{"fusion_encoder_activation": "gelu", "fusion_encoder_parallel_block": false, "fusion_encoder_inner_norm": false, "fusion_encoder_positions": "rope", "fusion_encoder_connector": "linear"}
Rows from block 4 of the fusion encoder, named by matrix and row number. Rows with one number belong to one attention dimension. Each number is 128 + 32 x the weight over its row's rms, rounded and kept within 0 to 255. All counts start at 0. After the name is the row's rms in percent of the matrix's.
# v: attention value (fusion_encoder.blocks.4.attn.v.weight, 128x128), inputs 64-127
# proj: attention output (fusion_encoder.blocks.4.attn.proj.weight, 128x128, transposed), outputs 64-127
v.66 090 [104  84 155 162 101 138 118 178 134 122 141  54 136 135 104 148 107 131 122  70  26 144 112 140 138 119 138 113 149 150 148 160 124 147 155 131 114 161  93 157 105  83 162 169  96 179 131 117  89 100 118  87 116 136  86 184 116 119  89  84 179 145 169 134]
v.67 100 [164 105 128 118  79 141 148 184 121 173 127 138  86  95 114  66 166 118 142 114 147 192 137 132 101 146 116 163 122 175 121  82  90 127 115  89 141  98 140 118  61 125 139 132 169 167 116 119 139 162  66  58 116 143 129 143 110 116 148  79 115  92 140 155]
v.68 100 [144 112  94 120 104  91 109  99 167 121 149 143 159 150 110 175 130 131 131 158  92 126 126 127 144 140 118 117 178 151 166 136 162 148 129 241 159 131 145  81 174 128 133 162 139 159 147 186 136 119 104 188 107 125  99 194 139 181  53 212 190 177 166 165]
v.69 093 [113 138  89 100 163 146 132 132 163 130 196 102 127 122  81  75 147 159  97 106 137 171  86 112 123 145  84 127 143 137 139 111  80 134  98 131 157  78 148 124 129 166 123 195 172  82  58  84 152 109  83 104  69 176 107 162 178  88 150 146 188  72 142 153]
v.70 104 [ 80 199 126  98 100 140  94  97  97 104 166 158 144 141 102 160 150  93 150 169 133 135 163 154  64  95  95 143 142 117  91 141 138 126 132 131  65 137 125 161  76 122 139  88 128 121 124  96  87  90 165 122 104 118 112 133 146 133 126  67 108  95  83 167]
v.71 091 [102 129 122 126 103 163  82  95 137 118  64 138 131 131 160 154 125 149  99  86 209 126 112 145 168 158  94 122 150 134 135 208 124 205 116 185 161 153 130  93 129 128 192 163 124 177  85 133 118 148 107 137 115 146 173 185 118 167 114  98 124 121 117 118]
v.72 105 [126  67 101  66 174 123 139 138 106 159  83 154  62 184 145 119 159 108 152 170 133 135  98 127 150 105 114 102 120 131  66 117 112 100 165  99 141 121  67  87 128  79 194 102 182  91 102 134 111  67 175 138  92 112 110 157  83  97  58 138 103 166 104 136]
v.73 105 [135 109  94  85 134 149 101 142 143 102  83 161  79 164  94 131 106  92  71 120 179 181 112 128 146 162  89 162 103 110  86 108 123 113 148 162 162 122 112  86 107 131 127 112 137 192 123 138 121  99 169 135 123 109 137 137  96 170  66 113  67  88 147 129]
v.74 096 [144 110  41 138 184 129 126 117 146 162  97  92  68 156 107 139 129 135 155  94 161  73 118 148  93  50  71 154 204 105 147 170 127 129 118 173 123 128 189 103  86 146  89  79 142 123  96 128  75 134 121 114 115 115 151 191 184 128 110 176 167 104 109 161]
v.75 090 [105  98 121 104 174 178 122 133 103 156  93 178 114 114 165 176 171  95 119 146  73 111 169 149  97 129 156 163 154 105  93 173 134 146 175 112 174  96 107 121  91 130 129  33 153  38 111 126 110 152 110 131 124 153 132 112 128 106 106 134 145  80 137 183]
v.76 097 [191 159 121 126  60 102  93 163 180  87 109  94 165 127  97 122 169 123 155 136 144 193  91 164 155 125 102 162 115 108 115 167 122 102 137 148 157 112 115  83 112 167 193 193  63 115  98 127 100 153  54 132  86 133 140 200 131 117 111 122 143  90 124 120]
v.77 094 [108 164 127 156 100 131 156 121 129  71 129  78 150  80 132  83 108 127 164 170 131 180 117 175 160  88 172 141 104 107 147  62 191 135 107 106 109 172 197 170 101  63 113 105 126 123 161  67 141 149 161 130  96 166  93 124 103 114  95 158 147 115  54  29]
v.78 085 [108 120 111 144 152 146 130 188  86 165 188 112 121 112  94 151 129 156 141 130 125 116 123 139 120 164  63 130  90 143 162 124 150 124 110  87  91  76 175  81 136  91 110 141  59  65  90 149 157 147 149 142 165 151 141 144 108 128 135 120  80 116 183 121]
v.79 107 [ 81 122 153 126  86 107 143 142 161  99 138 149 172  67 108  61 131 156 106 134 211 153 166 134 115 118  87 124 195  87 118 125 140 104 133 146  85 131 135 146  90 127  76  87 144 195 107 120 109 114 134  82  80  86 219  99 141 116 116 120 120  51 123 189]
v.80 095 [109 186  98 136 149 118 150 102 189 149 120 111 129 125 135 125 139 138 141 153 169 181 126 110 166 144 115 132 182 141 113 139 115  97  75 128  83 100 126 134 142  93 141  86 207 114 117 129 145 118 133 148 108 161 192 127 130 156  80 132 105  95 178 134]
v.81 101 [ 93 156 166 141 135 159 112 135 144 103 151 114 152 121 124  98 103  63 149 124 204 154  95 118 160 129 173  95 108 124 167 155 100 112 109  88  96 130 184 172 216 153  74 148 107 103 148  87 127  81  95 127 137 132 128  90 142 157 161 100 181  86 106  20]
v.82 122 [169  82  99 147 137 139 147 145 198 162 107 125 105  88 142 114 132 165 123 125 105 122 147 115 111  83  92  67 127 116 151 103 113 139 140  68 201 107 154 128  96 109 105 131 137 170 112 141 112  95 102 185 166 105 132 178 117 106 155 182 160 177 136  70]
v.83 091 [178 136  88  95 125 135 113 202 117 156 213 108  89 136 163  74  90 122 138 146 160 128 117 109 114 192 123 170 141 107 142  71  96 130 134 116 122  89 139 146 202  67  64 116 121  90 126 142 138 172  95  98 140 123 107 123 114 136 148  70  93  67  82 122]
v.84 115 [149  95 157 129 155 104 147 146 144 137 130 112 112 129 181 159  98 102  98  88 116 140 114 148 129 128 123  90 116 115 131 117 158 145 103  78  58 139 152 117 135 147  98  91 113 109 163  67 142 150 161  87 122 130 211  30 181 156 202  95  83 116 113 107]
v.85 098 [125 184 159 121 102 143 106 115  67 151 107 127 138 152 181 129 161  85  77 109 176 121 131 123 141 148 148 147 167 153  97 174 140 125 155 163 170  99  92  93  97 148 120 159 144 128 114 112  80  89 121 152 122 159 163 116  75 132 133  80 126 115  67 156]
v.86 113 [ 82 135 127 136 136 156  90 166 145 149 149 165 188 168 126 115 103 164 144 141 157 159 125 126 125 180 134 122 125 151 116 149 151 169 140 122 110 157 110 153 189 117 104 146 137 150 119 110 125 168 139  83  39 125 181  95 168 131 100 140 123  58 135 160]
v.87 092 [163 142 167 144 113 121 140  99  83 111 156 114 173  34 151 155 145 124  93 127  69 147 111 127 183 160 134 114 144 116 136 144 143 152 130 143 137 116 180 160  71 158 133 153  54 171 161 129 154 166 110 142 125 157  93 142 150  95 178  92 139 126 123 137]
v.88 092 [138  87 123 201 173 160 146  70 140 111 133 135 160  92 150 136 125 122 114 170  99 151 132 136 123 161  95 129 100 122 137 119  79 122 129 151  62 137 139 181 127 164 187 162 110 130  96 173 112 115 102  81 109 164 148 140 128 165 120  69 146 226 127 130]
v.89 089 [132  83 150 140 116 106 203 103 152 159 147  64 123 123 136 128 157 121 150 116  85 133 132 105 171 158 105 152  91 161 123 114  74 146 145  87 136  95 117 206 122  89 145 112 104 177 106 120 140 125 150 127  91 124  91  67  98 129  93  64 129  78 138 124]
v.90 116 [139 102 139 156 131 128 135 135 101  89 127 228 102 160 172  93 112  85 120 141  81 173 167  78 140  99 137 126  93 165  82 106  71 120 100 107 132 135  90  69 127 173 166  95 164 118 109 148 192  93 140 166 164  83  91  95  88 115 125 142 113 145  67 161]
proj.66 089 [160 195  96  86  62 137 108 152  75 124  95 161 109  86  94 127 140 164 101 117 146 121 104 164  95 164 174 156 148 129 112 170 114  96 138 125 171 138 114 130  55 129 157  79 114  45 130 202 156  91 152 142 111 129 148 162  80  96 101 104 138  90 103 136]
proj.67 105 [108 100 105 114  79  94  63 169 124  84 152 184 125 103 123  76 137 149 119 174  96 119  74 132 168 127 126 117 146 161 101 185 127 128  94 143 125 129 153 123 173 135 130 115 158  79 126 139 128  85 176 150 108 106 138 145 121 167 100 172 110 140 110 122]
proj.68 120 [122  88  78 120 209 164 127 117  99 134 170  91 147 123 138 101  98  93 110 101 149 108 188  83 166 138 113  96  99 133 135  70 109  66 114 110  92 113 115 142  94 124 152 112  91 130 114 138 109 127 131 138 148 126 104  94 106  41 160  51 162  75  98  90]
proj.69 094 [163 100 163 108  80 155 112 165 139 102  61 143 180  57 141 117 140  94 126 102 120 120 172 113 133 126 122 107  78 100  75 117 178  71  84  85 122 145 110 116 125  81 130 184 125 130  94 150  93 120 192 137 134  82  98 136 113 162 114 121 150 154 141 145]
proj.70 123 [171 253 148 124 125 136 113 137  97 171  89 133 102 141  87 139 118  72 154 148 145  56  85  92 103 138 119 117  95 140  55 154 159 166 101 170 105 109  94 104 141  93  65 123 141 144  91 114 113 177  93  88 161 149 142 142 105 112 149 134 121 115 183 117]
proj.71 091 [154 177 144 156 166 122 193 180 133 175  92 176 104 164 136 128 146 117 132 177 150  94 175 104  56 167 142 146  97 106 119 147 161  68 144 144 108 133 128 118 119 100 124  60 108 152 144 135 121 140 125 164 160  81 107 102 116 109 132 149 119 132 153 173]
proj.72 113 [151 193 114 123 141 140 138 100 106 139 168 161 130 139 154 169 135 126 137 160  97  91 213 155 135 154  96 104 116 100 165 106 143 146 143 114  28 129 157 162  99 109 131 127 107 139 178 163 148 174  62 137 152 171 128 109 135 116 192 119 180 103 125  56]
proj.73 103 [ 80 165 125 134  74 125 111 119 131  86 139 116 112 108 173 126 125  77 111 161 151 124 121  80 149 122  73 116 140  92 113 114 138 141 111 194  84 150 143 144 102 114 140  45 126 221 125  93 117 156 116 129 105 127 115 141 141 133 152 126 148  96 130 176]
proj.74 098 [114  97 109  82 117 153 177 187  81  86 115 129 144  74 210  97 130 123 123 124  86 114 184 117 115 122 119 101  66  81 132  83 137 128 103  87  99 154  88 213  77  93 155 149  94 161 129 166 162 128 144 105 162 130 154  80 145  81 137  97  84 172 103 125]
proj.75 084 [ 57 157 119 104 129  90 126 112 127 134 116  85 145 136 127 129 171 138 113  92 116 126 144 122 155 207 114 161  99 105 102  85 137 174  84 149  83  95 124 178 174 100  92 145 134 149 155 175  96 148 142 133 129 112 135  60 179 169 129 130 110 126 115 106]
proj.76 089 [114 135  92  99 149 140 162 185 148 186 151 174 161 110 195 120  85 117 145 108 143  79 137 128 156 188 113 125  67 139 170  89 115  67 128 111 128 135 174 153 120 149 114 148 117 124  80 140 134 149 215  65 194  96 106 110 127 171 170 114 168 158 139 170]
proj.77 102 [ 89 139 139 128  95 135  93 128 166 201  84 132 133 168 104 181 118 199  79 140 137 112 107 141  90 123 204 141 115 113 172 173  90 124 206 138 149 106  85 103 114 145 125 145 153 119 111 125 124 147 140 141 160  97 130 129 161  89  99  99  90 127 196 156]
proj.78 087 [166 144 187 124 108 127 107 115 116 142  87 157 207 102 136 103 215  75 110  86  81 156 153 112 141 100 122 139 150 114 112  31 145 112 132 195 138 148 171 154  93  59 181 130 125 126 153 133  70 159 136  87 130 147 121 144 147 162  78 139 113 174 155 160]
proj.79 127 [ 85  95 135 195 112  97 173 165 157  87  86 121 159 140 139 133 140 135 132 138 143  58 106 144 165 124 129 134 107 145 103 117 142 131 111 126 168 113 169  71 172 136 148  84 111 137 116 192 115 158 142 152 139 100  93 168 129 113 146 164 124 125 191 144]
proj.80 103 [129  77 143 170 193 128 129 148 119 139 121 144 108 141  94 115 184  93 167 138 109  81  80 142 158 126 111 111 102 129 133 136 106 125 135 190 137 153 127 136 129 171  86 153 114  51  88 109 100  91 109 108 172  97  78 102 123 180 155 119 150 109 189 143]
proj.81 106 [124 142 110 133  63 136 150  77 196  97 106 117 152  91  71 131 128 192 129  96 173  93  51 122  78 118 128 149 161 150 102 104 120 136 153 106 145 151 153  42 126 184 157 110 100 150 161 103 151  96 115 122 109 142 143 174 103 117  88 160  76 137 167 196]
proj.82 124 [139  27 131 133 123 163 152 167 171  93 167 150 137  71 183  85  78 113 112 137 105 157 143 195 128 148 188 119 179 141 160 119 126 186 145  99 141 147 186  99 161 182 147  77 140 126 125 124 150 130 117 140 143 144 115 105  81 123 117 164 105 139 111 134]
proj.83 103 [141 195 162 166  54 125 108  44 140  80  72 136 157  85 129  94 123 128 123 106 139 133 103 138  82 126 130 102 119  95  75  62 127  67 147 127  93 111 109  99  39 111 175 199 122 141 161 119 101 153 170  80 122  95 141 174  66 148 101 126 112 125 174 162]
proj.84 116 [109  82 157 177 113 130 165 105 178  83 117 110 121 173 111 126  63 175 120 147 117 167  70 150 136  75 121 178 138 127  78 131  85 109 155 157 140  97 147  90 190 154  90 161 149 141 130 155 193 153 127 129 126 148  90 110 173 151  86 191 128 156 144 167]
proj.85 100 [106 132 128 147 137 145  96 107 177 129 134 139 103 172 147 128 137 176 179 135 124 133 129 147  70 168 103  57 123  59 136 118 196 114 126 122 152  86 146 137 108 137  87 107  89 110 121 154 145 115 121 105 157 126 172 148 125 141 160 124 173 111 128 143]
proj.86 108 [144  68 164 161 108 108 118 144 159 113  45  81 161 146 214 155 166 117 122 135 131  95  66 137 162 101 132 117 136 131 115 130 158  72 151 124 187 129 158  89 202 174 189 125  75 149 136 160 148 138 166 138  91  97  80 159 102 122 130 158 134 138 153 130]
proj.87 093 [101 172 118 101 108 119 126 160 118 143 112 112 137 177  74 140  85  87 208 142 105 104 138 108  80 131 168 200  72 103  46 118 163 104 128 128 128 105  74 131 128 101 124 118 115 110 152 156 108 133 153 110 123 120 132 133 150 124  93 151  54 107 118 156]
proj.88 094 [155 128 208 138 106  84 240  94 132  91  97 151 147 147  82 167 176 145  90 146 194 113 162  96 153 134 160 171 114 122  79 168 139 100 111 160 156 213 127 170 120 122 135 122 126 122 165 136 163 119 134 173 127 126 134 163 114 181 121  91 101 151 158 153]
proj.89 094 [159 127 184 138 100 107  98 131 133 111 119 188 132 153  68  84 102 142 160  99  96 125  88 183  86 143 150 150 134 102  79 138 145 108 152 175 132  88 165 128 124 130 161 186  83 111 108 172 128 142 107  78 118 143 141 149 137 133 160  61 132 117 160 185]
proj.90 118 [133 217 105 121 133 140 125 126 116 165 156 161 140  92  95 132 149 127 169 199  91 144 150 134 181 153 113  81 102 101 162 109 151 176 153  98 107  76 127 138 144  92  80 129 169  70 177 109 131 145 160  94 114 140 179 149 200 215 175  77 158  68 108 103]