config.toml
model = "model that answers yes/no questions on an image's attributes"
crop_scale_min = 1
questions_per_image = 8
encoder_depths = [2, 4, 4]
fusion_encoder_activation = "gelu"
fusion_encoder_connector = "linear"
init = "trunc_normal_002"
beta2 = 0.95
lr = 0.0043
eps = 1e-08
final_lr_fraction = 0
adamw_weight_decay_other_params = 0.05
Rows from block 5 of the fusion encoder of a small model that answers yes/no questions on an image's attributes, named by matrix and row number. Rows with one number belong to one neuron. Each number is 128 + 24 x the weight over its row's rms, rounded and kept within 0 to 255. All counts start at 0.
After each neuron's rows are labels from the 100 texts, of 14976, where the neuron reaches its highest value: "fires on" is the input token at the peak. Only what is clearly more common there than usual is listed. The data: regions of photos with short descriptions (Visual Genome). In brackets: how many of the 100.
# fc1: MLP up (fusion_encoder.blocks.5.mlp.fc1.weight, 384x128), inputs 0-63
# fc2: MLP down (fusion_encoder.blocks.5.mlp.fc2.weight, 128x384, transposed), outputs 0-63

fc1.325 [129 119 115 156 103 117 111 139 117 138 138 113  87 122 126 103 112 101 164 108 126  85 109 127 123 131 117 113 118 114 116 115 104  81 155 107 121 160 142 134 130 138 171 135 140 121 138 130 103 156 141 123 135  64 124 127 163  69  97 114 112 176 184 113]
fc2.325 [ 97 144 116 112  98 154 147 114 131 105 151 136 137  86  98 122 137 133 123 120 114 120 124  98 125 132 148 118 161 114 161 151 170 141 108 164 161 125  83 115 156  98 151 148 128 125 126 131 115  92 116 127 164 138 122  89 109 123  83 137 121 115 130 102]
fires on: "white" (26); "blue" (22); "green" (12)

fc1.81 [156  83 110 139 115 119 118 116 133  83 132 130 164 132 160 149 126 164 134 163 112 136 135 133 137 145 141 130 115 126 107 106  87 183  80 145 128 137 144 118 153 122 100 163 122 161  94 150 141 175 198 166 130 101  91 146 181 137 134 130 103  96 139 107]
fc2.81 [110 137 139 130 108 166 140 135 127 121 108 149 117  95 117 142 105 117 143 143 153 143 107 169 160 150 132 116 108 128 103  97 156 138  92 146 160 156 171 106 139 117 162 147 126  74 118 138 111 150 153 135 143 108 111 121 123  93 161 114 148 114  98 141]
fires on: "man" (8)

fc1.165 [115 143 106 139  81 102 123 148 150 167  87 164 117 103 121 129 112 125 192 135 133 136 118  74 147 168 119 124  96 139 130 131 107 122  97 103 106 130 110  90 110 133 129 138 120 119  88 131 158 127 141 122 119 119 158 134 139 149  97 104 130 125 154 136]
fc2.165 [137 113 131 109 111 102  90 166 139 126 149  93 142 117 134 139 123 103 117 108  98 108 145 160 163  93 161 185 159 145 133 104 128 119 140 133 167 114 118 144 108 184 121 127 152 123 142 129  98 151  80 123 142 145 125 115 137  88 121 144 127 109 109 120]
fires on: "man" (32); "woman" (12); "person" (10)

fc1.220 [156 114 145 120 142 105 103  79 108 142 120 134 137 128 119 213 118 114  90 130 163 135 106 140 120 141 124  85 128 128 114 129 152 140 129 112 136 103 139 134 144 148  89 127 112 123 125 141 103 132 140 135  99 143 170 110 127 167 140 140  83 153 131 171]
fc2.220 [118 121 117  87 127 131 152  87 128 111 122 143 132  87  95 143  96 129 101 165  81  88 138 114 132 177 169 119 129 121 128 106 129  89 109 157 111 121 118 141 101 152  99  86 159 150 107 137  93 136 117 139 133 154 107 173 109 125 113 121 134 108 144 125]
fires on: "shirt" (21); "pants" (13); "jacket" (12)

fc1.64 [ 97 144 157 120 133 136 162  91 120 133 131 108 132 123 118 152 174 136 145 102 120 143 126 164 117 124 156 132 189 114 106 132 119  92 185 111 135 100 142 147 166  97 121 127 110 131 107 177 165 144 147 119 101 112 126 125  99 108 150 127 146 136  97  95]
fc2.64 [127 146 128 124 115  94 171 131 124 115 107 125 107 123 118 182 146 148 146 132 120 117 104 104 141 124  97 110  87 110 157 130  82 131 123 143 166 152 128 163  84 140 161 136 127 131 113 113 111 100  65  95 155 121 151 142 120  85 143 158  92 168 127 159]
fires on: "white" (72); "black" (10); "red" (8)

fc1.194 [ 84 182  98 112 136 151 150  87 114 118 169 118 182 141 109 120 113 101 125 138 106 140 141 124  75 115 181 111 137 126  89  72 108 108 143 135 127 130  88 108 113 103 121 142 106 126 107 111 157 131 141 120 147 142 133  95 113  98 129 122 133 146 140 124]
fc2.194 [134 147 129 124 135 130 101 121 123 145  82  64 124 158 162 138 162 132 124 118 137 125 174  92 168 166 109 104 109 126 135 170 131 156 130 129 125 107 154 128 120 109 136 150 140 133 166 167  92 109 136 126 125 167 140 128 124 166 110 104  87 148 116 148]
fires on: "sitting" (16); "long" (11)

fc1.29 [108 145 123 106  98 135 125 142  62 153 146 119 167 146 105 130 140 149 132  94 144 208 135 111 136 108  64 137 128 159 127 122 131 124 102 117 141  99 102 131 140 104 117 153 143 124 160 122 116 100 140 120 138  89 162  74 107 146 126 138 131  89 130 161]
fc2.29 [164 101 122 135 151 143 112 138 145  42 126 128 127 152 131 131 152 124 134 158  95 120 139 140 130 107 177 133  84 156 124 134 122 141 156 140 144 123 140 116 121 112 169 112 142 125 113 139 173 120 108 141 168 141 124 118 126 133 145 117  72 147 170 117]
fires on: "man" (12); "girl" (10); "person" (10); "woman" (8)

fc1.15 [129 155 126 111 144 108 147  89  90 137 152 102 121 113 163 126 147 136 121 108 115 125 157 127 163  98 113 100 127 121 138 159 168 136 121 105 134 102  63 131 146  95 176 110 124  99  98 153 132 129  93 124 143  97 110 124  94 156 164 192 140  73  78 134]
fc2.15 [125  98 191 150  91 146  93 128 138  93 160 103 161 120 105 146 121 174 128 157 108 134 132 177 135 121 160 109 129 132 107 124 130 146 186  91 105 158 138  97 131  87 157 168 121 161 189 139 137 128 161 137 120 114 111 115 123 153 155 103 139 140 120 143]
fires on: "white" (16); "gray" (14); "black" (14); "yellow" (12)

fc1.328 [131 130 125 123 130 157 124 169 127 171 139 143 142 104 173 127 102 158 112 135 140 113 149 142 132 142  60 137 117 172 125 125 147 120 132 162 115 119  97  59 153 117 153  97 130 116 131 110 129 171 151 139 130 115 143 156 118  99 165 107 137 167 125 110]
fc2.328 [129 150  94 120 156 127 119 108 133  78 159 125 115 145  90 119 116 116 141 133 123  99  96  94 116 152 148 129 115 123 170  60 124 120 129 132 108 176 145 123 141 154 115 138 124 113 113 134 137 141  85 155 146 121 103 100 132 119  97 141 158 137 128 142]
fires on: "hot" (35); "teddy" (23); "stuffed" (11)

fc1.119 [129 123 156  92 154 145 140 164 109 128 129 141 133 165 146 107  99 151 115 103 133  76 137 163 162 109 109 143 114 112 152 169 169 124  78  94 181 135 102  88 143 150 103 116 161  95 152 161 129 101 106 120 122 119 163 123 111 118 133 116 115 155 127 127]
fc2.119 [126 136  82 130 175 140  96 122 121 113 135 122 101 131 122 156  96 121 131 136 135  88 168 140 118 106 160 100 133 156 128 139 133 133 105 110 133 152 109 117 121  83 112  73 123 154 120 152 103 153 117 153 111 109 152 110  90 134 138 112 145 127 113 122]
fires on: "hot" (33); "trunk" (9); "teddy" (8); "neck" (7)

fc1.373 [ 95 103 123 119 106 121  91 121 149  97 157  68 129 105 130 164 113 169 107 125 163 111 113 132 127 123 115 144 149 147 124 116 119 157 131 126  80 135 130 151 167 134 107 113 161 141 102 135 126 129 155  97 164 142 146 110 133 130 140  98 144  90 112 191]
fc2.373 [128 105 150 120 145 110 142  98 136 122 135 123 107 131 102 163 176 117 159 149 155  82 189 114 168  95 173 134 131 103 140 133 139  58 137 118  92 159 132 130 146 138 121 123 144 132 119 104 129 132 133 120 118 151 147 140 139  95 119 134 142  98 143 139]
fires on: "shirt" (19); "wearing" (16); "pants" (15); "shorts" (9)

fc1.185 [105 139 112 150  96 126 139 152 105 156 136 133 144 178 168 171 105 111 108 128 132 123 131 168 126 162 128 130 139 140 168 102 120 124 148 126 129  83 173  78 133  63 105 178 148 120 137 150  90 117 119  93 157 134 155 123 154 121 130 137 126 103 159  85]
fc2.185 [129 135 103 149 119 119 101 105 148  94 146 118 114  92 112  76 167 112 166 129 115 164 130 147 136 103 117 127 154  87 167 180 193 182 126 139 109 152 137 129 155 111  96 150 148 159 134 121 122 139 118 109 147 139 170 139  94 135  94 120 115 137  93 125]
fires on: "trees" (8); "building" (7)

fc1.327 [144 152 104 102 140 169 114 132 132 103 139 167 114 120 145 105 194  78 114 165 142 172 157 127 116 156 118 151 132 134 163 114 133  67 103 163 125 103 158 135 108  83 125 120 150 141 160 146 152 123 133 182 113 139 141 110 120  80 139 124 123 133 118 123]
fc2.327 [ 72 147 179 108 100 147 118 119 100 144 147 157 142 124 121 115 112 118 131 175 134 129 137 170 133 106 141 110 104 116 114 113 119 168 132 161 116 125 117 140 192 124 143 158 147 108 114 119 107 135 120  92 181 145 117 105 137 103 108 144 157 124 118  93]
fires on: "hair" (11)

fc1.234 [ 84 115 102 142 137 115 174  99 110 148  85  80 143 115 137 157 130 112 122  90 142 166 118  73 124 144 160 141 146 150 128  99 120 104 130  94 132 158 101 123 134 133 115 117 151 134 168 119 132 128 143 164  87 126  98 148 141 131 140 133 102 131 137 154]
fc2.234 [155 101 137 140 120 120 181 136 137 110 111 141 127 163 183 137 123 110 139 112 132 146 148 107 122 126 127 116 120 155 135 118  66 124 134 179 128 124 106 101 134 104 121  95 143 102 137 157 126 136  95 163 128 155 107 132 167 116 154 170 110 155 111 111]
fires on: "sitting" (7)

fc1.248 [128 115 149 139 138 110 148 106 127 128 163 140  93 149 123 132 167 157 132 112 127  91 186 127 129 134 103 146 132 146  72 105 115  95  87 134  94  90 127 138 139 119 132 131 135  89 115 119 137 142 148 116 157 162 141 124  94 107 169 145  90 114 121 113]
fc2.248 [128 106 134 153 164 139 121 165 131 119 139 117 149 165 119 110 137 148 125 171 114 141 131 190 121 154  82 119 109 130 150 152 179 185 110  88 153 138 136 162 100 112 117 165 120 143 130 136  93  96  77 123 153 146 118  81 106 131 139 102 164 153 116 123]
fires on: "white" (45); "black" (30); "gray" (7)

fc1.249 [110  86 156 102 188 158 103 141 146 142 111 130  87 158  91 151 132 127 154 136 119 133 160  86  97 147  95 121 141 122 130 152 111 131 183 122 100 145 120 137  94 147 137 163 146 158 122 146 147 122 147 159 101 129 139 136 104 139 108 132 121 123 135 124]
fc2.249 [155 130 145 138 155 132  87 154 150 118 134  98 130 130 141  96 106 131 141  96 117 115 105 124 148 138 101 149 124 150 110 168  98 112 153 116 130 132  88  62 150 126 111 129 174 121 122 154  95  88 157 117 134 140 126  78 159 130 146 137 139 124 112  95]
fires on: "shirt" (31); "wearing" (24); "jacket" (13); "pants" (7)

fc1.322 [154 104 110 149 137 133 173 154 144 155 153 144 151  91 165 125 144 138 107  89  86 162 117 149 173 138 146 140 140 124 127 115 169 115 114 114 131 135 107 132 163 130 108 152  82 123 155 184 139 132 133 150 107 168 103 141 154 165 122 143 107  78  91 129]
fc2.322 [108  96 109 126 130 135 166 180 113 137 126 127 166 117 108 157 148 102 141 123 114 137 134 161 107 148  91  90 124 103  84 126 148 121 123 132 120 121 134 141  92 126 159  94 161 131 153 130 142 115 117 128 149  96 147 141  99 156 138 123 125 132 180  92]
fires on: "white" (39); "red" (10); "blue" (8); "black" (7)

fc1.196 [107 111 148 135 171 149 125 115 134 181 149 134 138  94 114 139 123 110 128  93 137 130 101 156 109 157 139 151 123 130 167 154 135 121 147 136 173  97 127 123  85 124 106 144 114 109 150 139 103 127 115 137 115  97 135 150 112  96 141 142 111  78  87 109]
fc2.196 [139 167 113  94 113 142 116 163 142  94 142 150 132  98 117 128  96 116 159 139  93 137 106 170 118  99 161 119 133 170 147 120 137 123 115 131 125 143 151 153 127 110 116 117 121  92 127 140 158  73 148 155 159 119  94 115  56 116 126 152 124  91 160 123]
fires on: "trees" (9); "train" (8); "building" (7)

fc1.297 [162 163 152 135 155 131 110  89 109  86 119 126 152 135 143 150 134 112 130 111 137 130 128  95 156 113 108 119 138 115 103 131  96 119 152 163 131  74 148 110 168 154 116 177 123 120 127 128 111 119 101 103  91 129 160 105 123 132 121 102 102 128 121 171]
fc2.297 [121 131 152 154 137 138 122 148 125 161  96 121 120 140  90 138 148 161 137 181  96  83 147 145 128 102 135 136 133 152 110  99 130  70  86 135 127 155 167 156 120 150 140 123 102 129 109 163 149 103 168 128 113 124 122 181 131  82 108 147 142 115 165  67]
fires on: "shirt" (28); "wearing" (24); "jacket" (11); "pants" (10)

fc1.242 [130 113 141  99 118 128 175 125 166 114 148 136 134 119 149 190 121 119 126 128 122 157 123 141 127 139 135 130 137 103 126  97 126 144 147 174  88 132 112 106 134 145  72 166  92 127 122 125 153 116  89 106 147 115 122 144 125 109 137 126 117 110 116 161]
fc2.242 [ 99 115 122 145 128 168 138  74 153 142 123 134 127 133  97 127 139 106  80 170 129  54 107 152  66 117  84 126 107 132 117 136 149 114 130 124 133 128 167 137 117  97 167 102 109 105 136 151 128 149 164 138 112 112 123 171  95 121 129 116  93 108 122 106]
fires on: "man" (8)

fc1.157 [145 136 130 122 119 164 106 103 130  82  98  90 163 151 131 149 121 129 116  67 131 126  81 133  93 140 153  91 148 161 108 145 100 149 135 119 102 149 149 182 143 142 131 112 147 112 113 115 129 113 116 153 130 123 113 133 101 136 134 135  83  91 153 110]
fc2.157 [187 141 102 118 131 138 118 116 166 134  97  77 104 104 150 117 137 114 115 168 115 179 127  98 104 137 128 142 122 156 130 130 177 108 104  66 130 158 145 120 151 120 105 170  96 101 145 162 135 144  92 144 109 124 118 103 162 130 126 170 139 148 139 124]
fires on: "man" (10)