From a checkpoint of a small model that answers yes/no questions on an image's attributes: encoder depths [2, 4, 4].
Rows from block 4 of the image encoder of a small model that answers yes/no questions on an image's attributes, named by matrix and row number. Each number is 128 + 32 x the weight over its row's rms, rounded and kept within 0 to 255. All counts start at 0. Numbers have three digits each. After the name is the row's rms in percent of the matrix's.
After each channel's rows are labels from the 100 images, of 14976, where the channel reaches its highest value: "strongest on" is what is common among them. Only what is clearly more common there than usual is listed. The data: regions of photos with short descriptions (Visual Genome).
# conv: pointwise conv (encoder.blocks.4.conv.weight, 112x112x1x1), inputs 56-111

conv.75 090:129090153102099143101127131161197124101172128094133135131086120115134137100144109112145087142129115138124119108107111133164085154127194146133079108171168122120172188100
strongest on: text has "red"

conv.100 086:103099120160152161084129139147095184136128155148116134081123093091142103137115175106137102119012063153108127172110164129179141092113121095110126106130150104101154174129
strongest on: text has "sky"

conv.6 089:134146164175123115181123135165157069114117132097159102111165092128088116143132107158111109159157077108153113126089104122161148083141148226172093146131199126138090080129
strongest on: text has "sky"; text has "blue"

conv.84 090:136130155167162145255157166131169163142098084163080088106105148153122145135129161186099111104064134095103079121143125106143133144114084151137134166144154101147121126166
strongest on: text has "sky"; text has "blue"

conv.17 085:096109081177184125185159144141121130158163124129174166105095150069118115105126177166108109096070121111111150151142158170063106113153121161142139097049135138154162140172
strongest on: text has "sky"

conv.57 088:103141151106145147102079084141147095202148102140131120184135090114067082156104126171118119132100106148117181128129141127152137104118141049076110164140035112132152122141
strongest on: text has "red"

conv.41 086:097145194150104148224101119137163140100107096120125125094138101148143076088140146089138122152078080157110111132100155139168138164161098181178124063097115135131109144096
strongest on: text has "sky"

conv.94 089:108096096165098152071181147123158160151146119126103152104124156161156117103144112159078146105175085137174151074217122153096153125154134181125139088158113126131143142133
strongest on: text has "man"

conv.95 109:148159149143123112255147100128074161157129106087118141082077097124111155147158118171101118116117110158150134145079129106114173084119095090171143170148145134126100165137
strongest on: text has "sky"

conv.69 109:152173059129122133150082187133136092069138143125124149122095157107062128124129128109168106158076168114131152106153093136154156109141138171115139124097058136151107105134
strongest on: text has "sky"

conv.14 094:134148097116098102083105118101098134078114130064150119190077122089109162115159152174107142127137133095188104151116171127116154094158127135062121191111068110120147119134
strongest on: text has "black"